{"model": "self-supervised audio encoder (BEST-RQ)", "dataset": "synthesized solo parts of chorales (CocoChorales)", "train_examples": 39062, "n_mels": 40, "hop_length": 160, "input": "mfcc", "win_length": 400, "codebook_size": 1024, "mask_prob": 0.05, "arch": "tdnn", "norm": "groupnorm", "activation": "gelu", "weight_standardization": false, "channel_attention": "eca", "depths": [12], "kernel_size": 3, "stem": "single", "widths": [128], "init": "kaiming_normal", "optimizer": "muon", "muon_scale": "match_rms_adamw", "lr": 0.0025, "momentum": 0.95, "nesterov": true, "orthogonalizer": "polar_express", "adamw_lr_other_params": 0.0012, "steps": 40000, "batch_size": 64, "epochs": 65.5, "lr_schedule": "cosine", "final_lr_fraction": 0, "warmup_steps": 2000, "weight_decay": 0.06, "adamw_weight_decay_other_params": 0}
Rows from block 8, named by matrix and row number. Each number is 128 + 24 x the weight over the matrix's rms, rounded and kept within 0 to 255. All counts start at 0.
# conv: width-3 conv, dilation 2 (model.blocks.8.conv.weight, 128x128x3), inputs 86-127, a 3 kernel for each
conv.7 [ 93 107 109 119 135 135 124 115 107 130 103 120 107 128  93  95 161 176  95  90  88  92 152 146 176 164 163 106 124  95 133 106 136  97 148 122 112 109  92  97 107 104 116 130 136 126 135 104 134 135 122 142 145 152 117 124 107 144  99 111 133 117 121 158 107 124 134 125 115 145 147 142 149 121 123  92  77 121 132 128 141 142 126 145 118 105 115 150 176 168  77  97 130 132 164 158 140 107 126  97 142 112 176 142 161 140 126 129 160 174 170 150 120 120 138 125 126 121  98 131  86 152 132 136 139 130]
conv.8 [129 132 130 131  95 135  96 134 143 112  95 100 114 141 125 138 180 160  88 104 110 103 128  83 139 135 109 132  77  98 148 111 147 135  90 114 117 131  77 122 141 144 125 131 137 130 147 142 155 156 153 154 118 114 156 144 149 123 105 155 129 119 108 112 133 137 137 144 160 114 110 120 114 129 101 131 115 165 124 107 131 115 118 104 138 128 118 131 125 115  96  82  96 161 179 170 121 157 123 142 146 170 142 159 152 148 127 143 112 118 105 147 124 153 156 132 113 102 103 122 124 110 100 120 149 110]
conv.9 [169 105 126 134 124 129 110 126 126 114 134 149  99 144 107  92  76 104 134 132 136 125 116 128 137 137 152 132 143 117 138 172 141 191 122 101 150 100  86 117 118 126  89 136 138 126 113 144 134 149 157 103 135 139  93 133 132  95 144 114 133 110 110 100 105 147 127 124 126 146 143 110  92 134 103 152 129 131 130 109 122 145 137 148 178  93  96 144 115 159 155  82  77 130  88 126 122 138 140 167 161 150 157 130 164 154 126 140 117 121 147  98 143 127 103 110 112 151 128 122 134  99 159  68 138 122]
conv.10 [155 151 105 139  99 139 154 164 109  74 128 125 105 118 113 131 119  93 163 134 139  92 134 174 127 115 122 136 128 102 119 108 152 160 189  73 124 125 136 115  82 128 110 102 147 124 133 131 142 132 137  90 115 172 111  97 126 116 152 127 139 167 127  88 109 114  92 131  94 160 131 129  95  94 174 153 177 134 134 116  78 107 102 121 131 122 137 134 116 125 153 147 154 149 149 146 150 129 131 153 123 130 150 123  59  84 122 134 136 126 115 123 101 128 121 148 133 201 149 148 118 122 144 196 120  63]
conv.11 [133 111 140 138 139 138 134 107 115 144 147 153 130 171 158 164 166 164  95 113 127 158 116 104 101 132 130 146 130  95 122 150  84 174  79  69 129 114 128  94 163 182 113 129 120 130 154 149 158 161 152 113  97 143  97 151 113 136 134 146 130 109 123 101  99 154 165 122 146 114 131 123 127 181 170 133  99  86 125 107 105 136 128 170 141  99  95 122 159 107 151 152 147 156 124  97 105 140 166  96 128 141 125 133 126 175 136 139 141 175 173 112 124 109 158 118 103 119 124 117 151 118 148 115 137 118]
conv.12 [111 118 123  92 105  87 121 165 127 104 144 151 153 135  75 102 114  85 131 127 121 106 145 137 129 120  94 103 113 132 164  86 143  70  99 167 145 125 124 184 159 148 142 145 124 160 114 145 125 133 157 136  98 119 138 130 137 118 100 133  85 101  85 142 155 120 143 145 132 113 139 152 129 123 128 157 141 131 122 121  72  88 101 110 117 162 124 127 160 121 118 141 155 122 175 160 135 125 111 170 146 119 160 125 125 116  99  87 143 139 165 123 111 153 153 131 131 106 137 147  80 100  94  77  82 135]
conv.13 [133 116 131 129 121 110 142 144 121 114  87 115 154 100 132 135 102 114 124 145 113  79  65  73 107 147 157 146 145 142 155 120 138 109 125 163  85  86  97 139 126 133 169 165 138 100 111 121 111  85  99 104 111 111 111 132 158 141 120 123 120  90 137  88 188 156 132 151 177 112 113 158 116 161 133 170 138 123 125 139 135 156 140 149 134 115 124 142 156 135 150 158  86 133 150 156 136 146 124  95 133 140 132 114 153 116 108 130 180 186 146 143 134 156 156  97 150 140 130 114 108 118 122 123 166  97]
conv.14 [116 104 105 144 139 119 109 102 107 115 119 109 115 126 135 135 132 108 167 168 143 133 134 128 113 113 125 116 143 144 114 109 116  96  91  91 122 116  97 102  92  73 135 164 137 115 115 104 129 153 165 106  82 107 142 106 135 135  87 109 132 109 103 129 114 134 123 160 162 137 146 152 114 132 127  92 125 121 125 123 185 151 147 113 122 107  72 105 137  53 112 128 162 146 136 127 124 119  95 117 110 127 146 119 177 168 121 129 148 122 122 146 142 151 148  78  95 143 139 140 153 147 159 117 165 146]
conv.15 [106 137 128 138 169 150 124 118 102 137 173 150 149 109 117 110  89  98  97 102 107 129 113 127  99 110  99 125  95 107 103  71  79  85 108 171 137 124 115 167 154 133 181 151 173 129 124 140 135 120 115 172 136 154 142 123 126 124 152 162 105 153 112 135 135 149 131 128 111 128  95  79 110 109 131  75  85 108 142 133 104 133 131 127 116 139 145 111 109 131 143 136 120 115 119 153 117 111 103 129 116 107 108 114 121 148 159 162 114 122 128 151 125 142 138 123 128  96  78 117 117  95 131 143  94 118]
conv.16 [111 147 129 124 140 126 103 111 122  93 145 120  95 127  97 121 134 138 163 163 155 168 116 172 140 131 125 144 159 147 155 102 112 100  98  92  92 119  91 106 121 124 155 133 157 152 101  97 157 116 147 167 142 133 158 141 114 127 115 103 144 124 133 143  86 116  99 122 128 104 101 110  99 137 121 107 141 148  96 120  92 121 107 133 110 121 105 142 104 103  95 123 125 122 161 161 141 128 146 113 146 158 108  80  90 138 113 114 156 144 162 133 108 124 166 103  94 107 122 117 156 133 131 125 108 171]
conv.17 [137 138 119 155 141  97 137 142 126 112 110 110 140 130 138 141 127 137 105  99 112 114 152 123 127 114 113 132 101 149 107  49 110  68 115 143 175 144 145 138 125  94 129 121 109  82  71 108 117 114 119 118 108 101 103  86 160 107 130 119 127 150 138 112 100 105 142 157 159 144 140 125 129 163 143  90 139 115 106 102 114 144 126 110 154 124 133 139  93 139  91 131 107 118 140 107 122 127 126 152 182 143 112 126 132 197 172 133  78 116 139 143 132 140 130 119 151 125 136 151 140 124 130  92 115 123]
conv.18 [135 125 119 120 117 125 136 129 114 133 181 183 115 118 130 130 157 158 131 109 110 110 109  91 140 113 133 128  95 154 114 130 103 109 112  85 118 148 106 115 137 168 107 148 161 134 112  77 119 143 137 112  90 160 102 119 116 162 112 191 142 111 111 217  96 166 167 156 154  92 144 134 129 141 131 151 156 116 119 129 137 127 125 111 152 148 159 132 124 164 129  94 143 160 142 159 128 105 148 127 125 136  96 127 100 104 110 110 142  81 131 102  91 117 170 172  91 134 144 165 122 140 139 127 125 129]
conv.19 [149 131 106 123 134 139 167 138 123 113 132 129  97 105 136  87 139 192 103 125 176 119 107 142 146  96 114 121 132  88 105 150  96 212 149 124 126 145 174 102 155 113 111 107 134 149 129 136 166 132 127  92 113 147 109 159 101 142 129 107 109 192 114 103 100 110 131 115 116 161 141  85  86  96 113  87 115 124 132 127  97 109 112 165  84 164 112 110 110 124  86 107 178  75 139 119 123 146 155 108 163 154 133  67 131 105 143 172 119 114 163 147 107 113 138 233  94 154 123 100 163 136 130 143 131 121]
conv.20 [ 91  91 109 174 146 142 124 112 134 167 153 132 116 145  90  94 141 123 128 121 139 187 132 159 150 157 147  82 128 146 177 147 154 149 114 155 141 133 118 119  89 111 114 112 113 107 129 153  73  82 125 128 134 145 162 147 121 210 176 124 142 109 185 112 159 180 104 143 147 157  84 118  99  90  92 124 155 113 143 106  92 142 146 161 119 136 108 115 106 141 122 200 141 146 112 153 114 121 124 156 160 133 141 154 158 163 126 109 128 155  98 122 143 139 154 100 145 118 108 140 116 146 163 124 145 141]
conv.21 [126  96 154 135 109 110  92 116  99 137 139 159  91 159 112 142  98 117 162 147 154 105 120 149 109  97 135  98  91 145 132 125 186 109 169 121 156  87 150  80  95 142 135 128 111 137 144 125 102 105 150 125  87 134 143 111 132  88 126 125 158 136 133 138  88 145  96 155 148 105 159 121 151 143 124 109 109  96 128 115  85 145 140 129 120 111 109 139 125 132  89 137 184 144 172 175 133 116 118  65 124  89 132 141 124 108 113 104 156 120 134  84 112  79 168 127 136 165 138 107 160 173 120 142 118  96]
conv.22 [134 139 113 102 129 120 124 168 135 131 121 123 121 161 131 164 156 107  89 116 149 123 137 126 134 134  87 124 151 165 102 135 171  80 202 126  75 117 113 140 127 170 113 147 139  98 104 101 161 120 125 137 106 107 126  79 135  91 132 104  98 119 139 120 153 135 131 124 125 144 102 155 136 108 119 144 168 139 126  99 103 103  74 116 122 114  84 130 107 134 127 144 105 166 131 132 116 111 170 179 124 152 133 145  90 111 134 128 168 135 148 150 117 129 126 204 119 101 116 112  96 132 132 117 113 145]
conv.23 [141 110  98 122 150 120 124 127 133 144 141 124 127 112  83  78  96  76 128 137 114 118 112 113 129 131 114 151 149 108 106 116 122 166 104 119 148 147 111 116 115 110 153 183 177 149 136 127  88 120 109 130 127 115  90 130 121 148 137 156 125 124 141 105 118 121 138 147 137 125  86 113  72  66  87 102 143 167 151 113 149 121 112 109 130 103 115 130 178 114 104 157 155 171 114  98 123 133 114 110 110  96 119 113 114  93 133 128 118 137 103 119 131 113 125 130 131 125 112 106 162 127 158 146 150 122]
conv.24 [122 150 126 118 144 136 154 104 120 108 124  94 123 102  96 128 132 104 128 122 145 116 100  93 136 134 146 144 156 158 140 131 109  71 136 142 124  98 118 135 137 123 156 150 129 157 157 182 129 126 147  91  91 118 133 142 114 122 152 132  92 125 118 121 198 145  86 105 113 140 146 166 114 122 143 153 141 121 127 123  91 119 109 102 116  99  91 171 118 144 117  82  90 128 116 135 140 139 131 121 111 103  92 118 113 134 174 147 155 166 113 152 109 111 106 147 117 127 117 128 105 125 129 127 154 137]
conv.25 [102  77 119 134 119 110 147 127 108 157 155 175 154 147 148 131 165 160 143 140 117 112 105 115 104 120 163 145 150 165 134 145 165 171  80 138 132 158 164 116 139 138 116 105 109 114 110 123  67  96 140  92 127 108 124 106 107 144  81 114 133 134 134 128 134 147 133 112 122 132 112 112 125 127 146 147 129 140 127 124 127 146 125 113  95 124 144  86 163 162 108  87 162 161 111 142 125 147 147 188 109 159  87 130 173 128 136 119 135 171 137 122 135 112 131 123 119 141 131 128 111 129 127 134 153 143]
conv.26 [121 113 110 107 111 100 116 117 131 126  75  68 130 133 121 139 125 161  78 110 120 194 185  80 141 181 170 130  89 178 107 111 121 149 130 135 117 116 124 135 151 120 132 144 135 165 157 153 146 171 133 152 133 121 141 121  98 113 130 128 160 146 122 163 184 123 138 128 112 120  96 102 128 140 155 138 116 170 161 112 163 104 120 112 132 158 145 110 103 104 131 173 116 140 134 135 140 146 116 162 130 149 110 102 143 143 157 170 104 120 108  75 140 145 117 162 107 161 149 125 145 111  88  77 189 158]
conv.27 [132 130 130 132 134 115 126 133 116 165 134 147 139 125  95 132 129 147 109 130 115 146 120 114  89  90  71 158 120 129  90 101 106 118 102 154 147 169 143 120 113  96 134 107 103 106 103 128 148 172 152 112 124 141 164 123 138 160 159 141 130 140 144 132 165 147 128 123 107 165 166 160 166 199 201 102 122 165 137  98 135 132  93 123 137 101 130 120 121  97 140 130 150 107 135 129 110 105 105  83  68  86 115  98 109 167 170 129 110  84 119 123 146 118 103 102 164 104 130 166 112 126 128 131 111 134]
conv.28 [ 72 103 153 106 121 118 112 107 146  73 137 129 132 126 148 110 104 129 158 120 141 128 124 117 158 121 125 159  97 158 118 128 148  61 128 141 163 147 125  98 120 130 167 177 146 152 121 116 143 147 137 136  96 127 140 102 169 133 141 106 157 115 147 109 142 111 167 160 162 141 162 162 131 128  99  95 136 111 115 116 110 132 151 142  77  52  94 120  88 111 121 140 127 128 125 134 122 101 120  76 116 108 120 163 138 135 110 121 117 133 125 113 114 128 163 117 163 121  87 147 140 173 135 203 132 151]
conv.29 [119 148 130  98 112 125 117 148 125 145 141 111  93 135 103 136 117 109 150 136 104 142 183 129 133 126 151 137 129 137  77  83  98 107 110 167 102 126 116 148 136 152 141 117  94  96 111 100 193 145 144 113 124 164 132 120 106 137 108 171 137 177 145 139 158 155 109  90 104 114 104  81 121 137 153 123 114 110 125 126 141 158 155 127 157 127 155 143 128  96 139 181 142 133 171 154 141  99 133 173 122 135 149 178 165 107 125 143 119 125 124 127 108 122 137 148 152  99 123 146 141 148 143  91 104  78]
conv.30 [129 137 136  97 102 112 132 107 110 155 140 134 140 131 142 125  89 118 102 106  93 127 108 157 126 105  95  99  94 122 103 109 114 148 105 149 123 133 130 172 136 163 114 113 124 114  72 116 103 126 131  99 116 133 112 118 133 132 130 118 123 116 146 152 147 137 123 115  96  99 108 162 104 126 103 154 186 160 143 156 112 109  92 135 113 164 148 149 173 136 134 140 145 135 159 163 138 144 152 150 118 128 103 120 138 147 118 139 140 172 167 104 107 132 131 131  81 100 112  97 122 136 141 108 114 173]
conv.31 [148 166 133 144 144 155 135 132  92 143 157 123 143 154 141 104 112 108 120 111  88 140 198 150 106 134 130 160 183 137 134  95 126  49  95 140 103 100 139 141 151  98 153 130 119  59  56  89 171 169 125 115  97 165 112  79 123 101 107 101  98 125 111 101 133 113 133 155 185 139 170 138  96 109 112 122 151 105 127 121 150 158 147 135 144 112 121 122 124 109  77 116 133  86 152 104 100  86 138 160 164 116 100 123 100  79  81 118 138 168 136 123 125 113 166 103 101 144 145 131 130 125 142  76 126 116]
conv.32 [ 98  86 134 138 156 151  93 136  91 125  35 116 108 142 114 134 113 151 125 107 137 141 106  77 173 148 122 136  91 110  79 187  79 101 101  89 111 111  85 108 159 130 142  93 138  94 143 144 153 160  84 122 200 107 120 108 129 164 110 125 120 122 144 176 137 168 108  97  97 112 170  96 115 198 116 139 123 122 133 146  80 136 141 123 124  83 147 158 163  94 149 226 113 131 151  87 148 123 125 143  73 117 140  73 116 141 128  95 127 128  93  92 106 126 142  98  54 132 105 155 126 114 129 125 107  97]
conv.33 [115 143 109 128 132 128 158 125 123 129 149  95 161 207 162 116 108 119 166 135 113 124 139 180 132 104 123 130 108 106 141 134 149 124 155 108  90 138 122 124 123 152 154 137 122 124 104 120 130 140 125 125 129 111 129 170 102 122  87 126 162 141 153 134 141 117 119 154 185 122 135 165 125  92 116 145 117 146 140 118 110  99 102 104 129 141 147 101  91  97 116 109 116 141 164 138 132 119 164 118 167 149 177 150 136 166 193 199 137 141 153 144 123 116 147 135 114 151 165 147 101 112 141 108 157 174]
conv.34 [139 136 129 121 142 117 159 148 133 109 122 113 152 118 140 127 155 137 112 109 142 135 179 133 136 161 156 113 132 130 132 207 143 143 126 164 128 149  93 121 100 126  93 121 114 151 135 122 100  98  97 175 136 152 106 142 105 109 120 154 173 154 138 134 126 148 135 142 125 102 140 118 140 127 111 133 161 152 139 109 104 129 117 130 118 129 158 105 133 115 129 121 134 130 115 104 134 118 143 135 120 108 132 157 151 140 122  98 140 139 150 101  94 118 154 112 126 124 112  98 148 147 151  95 105 117]
conv.35 [162 154 134 148 119 121 136 119 155  87  91 101 138 137 135 143 145 156 130 129 115 134 149 120 123 115 107 130 173 145 111 108 103 137 129 127  99 124 134  94  70  73 137 121 129 137 140 136 104 120  97 152 136 136  98  86 121 135 100 138 141 146 153  82  81  89 136 130 117  96 101 124 110 104 131 123 100 105 137 129 126 125 136 135  97 101 118 141 117  94 155 142 121 147 138 155 142 129 114  87 119 129 111 139 133 142 188 172 126  77 140 135 125 122 123  97  94 132 128 131  95 117 131 117 165 118]
conv.36 [115 114 111 133 139 115 121 137 127 125 148 113 191 127 167 167 112 149 122 173 158  81  86  97 142 139 109 142 146 133 114  94 108  74 132 132 110 103 105 109 145 137 117 142 113 123 149 159 103 150 108 110 111 138 112 122 135 131 189 126 128 143 137 100 143  84 169 164 148  98 123 127  76 110  85 102 111 105 136 129 132 175 134 150 142 135 109 168 147 100 172 226 147 120 154 140 143 123 141 106 112  97 147  99 136 126 106 120 137 155 142 132  96 137 158 122 157 163 130 129 110 151 146 135 129 165]
conv.37 [128 122 103 145  96 100 145 157 144 123 183 181 141 149 164 144 151 145 132 125 122 121 158 180  82  80 120 122 130 146 133 175 134 112  79 143 138 111 128 135 114 138 122 106 140 153 149 115 130 102 113 127 107 110 122 160 127 156 143 155 133 113 127 152 128 138 160 172 163 117 122 130 113 127 130 153 144 120 154 116 115 102 134 130 135 115 114 118 166 153 123 128 125 140 136 128 126 122 132 106 119 123 160 157 125 108 134 114 128 151 133 116 134 127 143 126 111 129 164 119  94  71 121 119 176 131]
conv.38 [158 159 105 146 171 154 139 120 136 143 128 115 126 137  93 129 130 142 108 120  78 107 129  94  99 114 148 114 101 114 117 164 130 157 106 111 141 158 141 161 149 169 123 151 141  90 142 108 113  81  80 145 154 176 110 134 111 130 139 120 115 102 138 117 163 163 118 110 115 100 132 110 148 121 140 130 152 192 137 119 157 123 111 107 147 110 132 132 118  79 103 135 101 105 121 125 118  73  88  67 133 118 155 141 139 117 105 115 127 125 146 130 124 146 131 145 160 136 122 109 101 105 124 101 118 127]
conv.39 [ 94 132 135 132 128 126 106 135 141 159 104 119 166 141 124 129 115 110 125 105 144 108 149 119 106 168 136 100 124 132 118  93 123  76 133 119 145 158 138 158 158 161 139 131 141  98 110 113 159 134 130 108  86 117 117 121 127 135 140 134  90 126 133 101 133 122 115 108  69  91  96  92 121 116 139 109 103 114 135 125 153 111 125 124 124 127 137 162 162 126 161 140 187 119 118  90 162 146 141 145 160 155 142 152 155 132 112 134 149 138 159 135 116 128 174 164 116 103 122 103  75  85  96 130 109 114]
conv.40 [ 86 110 126 100 133 137 113  90 151 118 131 147 107 109 110 122 125 135 144 129 122 131 110  91 109 110  92  94 165  91 115 147 135 125  97 123 133 119 104 156 107 120 145 148 129 147 149 109 141 149 158 147 111 127 152 112 108 133 133  96 148 115 131  94 114 102 124 134 142 114 117 114 121 123 129 109 129 122 139 130 120 129 150 125 135 107 136 136 154 152 115 106 107 115 113 125 111 139 142 105 170 137 132  92 110 146 147 129 169 162 112 127 124 121  89  79  84 126 143 146 116 138 120 124  96 113]
conv.41 [152 142 138 129 131 101 143 121 120 140 124 103  86 128 134  88 103 155 129 128 109 151 132 167 140 148 133 111 137 131 152 142 154  63 173  99 101 122 136 143 154 157 148 129 136 144 148 138 145 162 153 127 126  89 110 132 153 123 132 150 123 108 122 131 141 107  82 110  94 118 127 157 113  92  95 109 110  98 133 118  89 129 113 120 169 198 184 195 113 162 142 135 148 136 140 132 135 142 103 166 134 134 132 147 130 155 124 136  64 117  90 136 114 140 145 113 154 122 127 110 158 148 108 140 117 104]
conv.42 [135 106 122 122 131 132 147 163 126 136 120 136 132 109  88 113 100 132 166 118  88 114 130 104 114 133 101 160 135  96 114 131 169 119 210 119 159 128 121 101  94  86 111 124 106 113 130 147 148 148 116 124 110 177 131  86 133 118 155 142 104 147 127 127 138 111 151 162 151 120 120 100 145 106 160 124 109 143 138 133 137 119  89 135 130  74 131  81  77 176 111 164  76  98 106 200 122 148 153 142 158 140 149 131  89 150 139 123 124 166 135 124 141 153 128 177 117 107  94 157 124 102 106 121 211 153]
conv.43 [130 159 111 108 148 133 149 107 100  73 111 112 126 135 129 133 123 107 136 117 138 104 115 147 107  80 110 123  74  90 164 112 116 108 105 137 107 134 170 158 154  95  94 117 123 121 119 159 117 136  94 123 119 113 129 159 104 145  98  92 141 128 111 131 105 128 135 107 136 148 124 160 123 137 120 172 156 111 141  98 148 140 110 111 155 110 121 134 125 112 172 124 155 170 138 156 144 147 160 114 120 126 150 101  94 117 114 122 123 129 133  94 126 127 118 119 129 118 125 106 168 146 148 131 136 117]
conv.44 [162 135 138  68  67 111 115 153 139 114 143 138 127 117 119 112 128 144 160 142 150 112 158 135 131 133 130 121 123 134 151 132 148  62 142 108 141 178 175 124 105  94  90 133 172 105 110 130 128 146 100 100 107 137 139  94 105  87 140 166 113 165 121 123 138 112 107 149 142 107 126 153 150 105 117 141 181 133 117  94 124 135 118 126  91 106 112 110  93  86 156 146 165 189 157 143 129 123 131 147 149 120 133 144 118 148 150 125  96  82 121 118  97 113 143 193 143 143 129 118 141 109 156 120 104 110]
conv.45 [ 73 110 102 140 114 122 124  92  93 106 127 126 144 155 127 128 113 128  88 117 131 111 109 112 103 118 130 110 157 123 128 158 142  87 144 189 143 154 133 148 151 137 201 186 188  86  83 100 121 155 143 142 154 120 129  67 100 115 140 109 183 107 154 104 157 115 103 150 113 113 124 107 180 182 187 105 113 145 101 117 112 108 121 147 118 116 105 108 169 112 117 130 136 125 160 147  84  81 117 104  71 103 116 137 143 138 172 145 129 116 132 133 104 149  96  86 136  98 105 118 112 149 138  89 131 143]
conv.46 [121 126 102 119 132 141 120 102 101 147 127 144 122  88 122 134 123 140 145 160 168 175 140 120 147 139 129 102 117 135  98 123 131 109  61 110 110 129 147 112  93 114 129 160 140 151 145 136 121 155 137 170 159 151 141 123  92 124 114 132 132 132 142 139 139 199 156 131 111 154 134 171 127 143 149 108 118 143 153 104 130 131 149 108 107 154 141 127 128 111  77 111 123 140 120 135 149 114 129 120 159 125 141 127 132 151 147 131  81 106 134 124 104 103 141 105 118  98 114  98  97 153 126 126 129 140]
conv.47 [136 106 111 152 169 139 115 116 112 160 140 143 106 132 120 164 115 110 108 128 137  85 140  95 133 150 148 120 125 133 113  70 108 140 113 144  94 148 132  99 112 137 154 154 149 143 107 139 142 133 143 125  88 113  98  91 124 153 147 127 158 147 110 127 163 173 152 145 163 130 195 144 130  97 135 145 160 141 112 109 121 115 111 127 118 126 144 155 122 166 152 139 124 114  97 103 101 131 113 109 108 116 131 116 115  92 114 104 124 153 134 144 161 182 109 193 128 128 129 118 111 123 142 155 152 144]
conv.48 [141 136 144 104  92 121 138 126 138 145 158 151 110 118 124 156 144 157 157 153 128 140 113 106 132 139 138 131 129 133 108 101 109 124 158 151 124  97 139 111  98 108 152 141 149 151 148 139 132  80 103 123 142 171 139 136 141 113 139 129 164 149 132 125 123  98 118 144 131 131 146 135 101 137 146 130 136 134 135 121 155 132 135 118 184 177 153 153 139 133 133 140 144 100  83 115 122 106 134  69 126  77 142 160 123 146 130 151  95 125 104 143 155 172 112 118 123 143 135 136 124 148 135 117 145 137]
conv.49 [121 130 143 112 121 101 117 114 124 125 101 110 145 122 108 165 139 131 149 171 139 111 169  90  93 127 123 121 121 101 130 143 142 116 105 142 156 173 153 163 134 168 115 149 151 137 152 103  78 115  75 140 120 175 125 152 113 135  82 144 142 111 127 164 155 157 118 130 107 104 150 125 143 154 149 116 145 154 129 137 111 133 106 135  85  85 128 109 136 152 126  93 114 124 134 116  85  84 109 135 153 116 129 114 115 124 104 105 167 125 136 155 200 159 135 104  78 138 134 119  96  99 130 105 186 150]
conv.50 [106 126 111 102 122 154 149 128 139 115 105  98  92 167 119 142 152 164 150 115 129 144 138  94  83 103  99  78 116  80  97 133 125 136 119 109 131 109 168 105 107 120 116 113 120 105 124 118 163 131 153 109 130 133 140 154 126 120  98  78 133  97 117 102 124 116 135 113 142 133  76 102 135 122 101 206 166 175 121 149 101 110  98 130 185 140 191  75 131 158 107 142 122 116 145 148 120 108 113 101 124 120 121 131 134 105 143 101 152 117 133 112 152 153 139 116  99 131 186 154  90 114  91 116 143 155]
conv.51 [124 116 102 133 116 112 166  89 123 170 159 152 121  86 113 129 156 152 125  88 130 119 145 110  97 130 113 106  83 110 140  74 112  99  87 118  44 119 108  95 110 120 100 128 142 113 120 118 147 150 193  78  97  83 129 132 118 154 133 119 112  63 114 120 126 163 148 123 113  99 109  97 162 156 163  60 126  89 160 117 100 172 139 117 153  84 129 117  92  98  90 116  72 113 138 111 106 109  79 116 112 124 132 143 183 136 133 137 103 111 141 135 110 133 125 103 115 167 122 122 106 105 106 125 127  81]
conv.52 [116 120  99 107 101  78 112  99 119 135 137 103 131 112 139 125 128  98  82  80 108 123  90 157 138 101 116 129 127 119 119 143 128  84  99 168  85 138  82 111 133 125 127 128 139 113 101 123 186 108 134 154 126 111 106 109 108 151 155 147 120 148 138 159 164 125 131  92 105 116  88 122 114 105 102 153 144 185 119 128 116 159 129 132 117 123 118 107 110 122 123  91  97 173 179 157 106 105 127 144 144 114  86  79  92 111 120  96 162 137 109 111 100 133 141 138 171 117 106 128  60  90 105 142 137 176]
conv.53 [123 128  99 111 129 157 145 163 183 163 141 145 138 125 142 113 108 127 102  89 111 117 150 163 120 121 149 124  98 133 112 130 134 158 135 138 158 159 156 132 150  92 136 156 171 103 102  97 120 132 146 125 145 172 111 136 115 175 147 121 115 200 154 148 101  92  92  65  89  78 122 114  67  90 140 144 104 153 145 141 109 120 155 128 146  92  65 128 137 147 184 108 133 138 136 133  95 110 143 151 152 125 107 126 159 116 116 146 153 168 149 135 156 133 117 176 175 121 138 117  98 126 119 171 105 109]
conv.54 [128 128 120 167 146 135 135 156 136 122  58 101 112  94 141  98  98 108 156 130 109  84  99 131 134 124 107 155 132  81 139  86 124  96 191 181 145 164 129 124 135 106 154 126 135 144 138 100 153 104 131 121 157 132 142  92 147 133 148 164  94 132 136 131 115  99 136 126  89 180 147 126 124 129  80 132 136 116 122 127 128 106 125 104 135 140 103 123 145 121 126 186 137 140 164 133 128 112 129 102 117 128 108 130 123 133 135  94 137 138  95 122 132  98 157 102 161 124 111 168 139 142 120 143 129 117]
conv.55 [110  97 129 104 133 116 145 165 103  98  99 107 100 107 105 141  99 104 118 110 101  89 159 100 119 132 134  62  97 147 116 145 138  74  95 138 102 107  85 125 137  88 193 140 153 110 112 139 152 141 145 147  83 124 129 129 105 136  98 127 138 147  90 150 183 169 108 144 116 141 151 129 119 145 127 123 141 131 122 161 107 125 109 112 141 126 134 122 119 107 156 133 120 118 148 142 121 119 104 126 117 103 144  98 110 145 104 127 130 115 131 152 164 139 132 125  70 130 127 136 131 140 128  75  96 151]
conv.56 [106 128 130 137 134 129 128  99 144 115 133 130 124 122 102 118 116 119 109  81 128 116  86 151 106 110 134 122 144 121 121 112 109 161 142 102  99 120 105 140  96 129 134 163 163  72 107 123 145 189 166  92 152 124 126 151 135 103 111 145 148 105  92  95  96 127 114 120 110 134 110 112 150 145 169  57  83  81 123  95 126  89 112 117 145 152 158 131 131 112 135 129 134 149 135 100 167 138 160 129 117 120  91  68 112 140 122 131 174 170 146 122 129 126 131 165 146 118 143 115 201 143 174 140 150 156]
conv.57 [114 139 151 153 157 152 119  85 144 143 173 154 121 134 121 122 122 147 123 126 126 133 154 145 100  94 140 121 156 175  78  93  95  65  70  99 118 123 101 147 134  99 127 117 117 156 117 165 122 137 123 170 148 135 135 119 130 142 120  93 157 109  96 105 138 122 123 126 138 127  78 145 155 148 183 140 163 215 113 116 107 171 164 137 148 127 169  85  98 151 131 157 155 134 193 193 109 146 132  99 132 105 155 141 177 120 105 113 105 158 124 121  69 114 133 152 156 127 102 120 155 156 154  92 113  89]
conv.58 [146 115 140 145 103 132 126 122 145  92  96  69 151 144 137  97 112 126  56  98  95 164  75 152 134 136  97 116  78 129 106 124 117 148 139  85 145 171 155 137  85 141 154 128 118 110 134 111 159 133 187 124  98 135 133 149 117 133 130 165 147 114  98  88  51 111 125 111  98 104 132 147 124 110 116 130 155 149  94 130 130 139 133 143 108 123 122 123 145  97 186 156 159 102 110 117 119 113 121 105 109  96 113 154 127 150 130 140 104 105 108 123  88 116 167 122 141 150 158 100 142 144 145 139 168 162]
conv.59 [124 160 133 162 162 158 139 121 127 125 125 114 173 128 124  85  81 103 118 103  62 155 139 103 135 156 117 133 139 160 108  95  97 143  81 179 130 123 104 147 130 165 140 157 114 167 141 126 123 113  84 109 151 119 143  98 102 155 139 147 108 119 137 145 115  80 166 100 116 118  96 128 102 130 137  87  94  95 141 125  89 135 106 150 124 107 110 191 173 130 110 119 124 178 169 161 127  98 108 143 135 149  93  91  87 113 144 140 116  82  93 103 136 138 158 125 119 127  87 112 103 107 118 128 121 160]
conv.60 [136 121 120 120 132 133 143 143 141  99 128 124 140 105 108 142 146 113 111  87 139 124 120 125 135 117 117 142 132 136 105 147 153 140 128 136  93 101 110 120 132 139 123 122 149 121 117 108 112 123 117 136 140 146 159 145 114 109 112 127 141 119 105 123 130 150 124 185 163  98 133 129 134 133 111 137 122 103 108 131 166 145 153 116 159  95 107 132 145 149 139  98 115 173 160 165 145 145 136 130 108  98 137 133 141 115 112 137  91  78 113 158 129 111 130 151 129 145 135 121 114  87 114 127 132 132]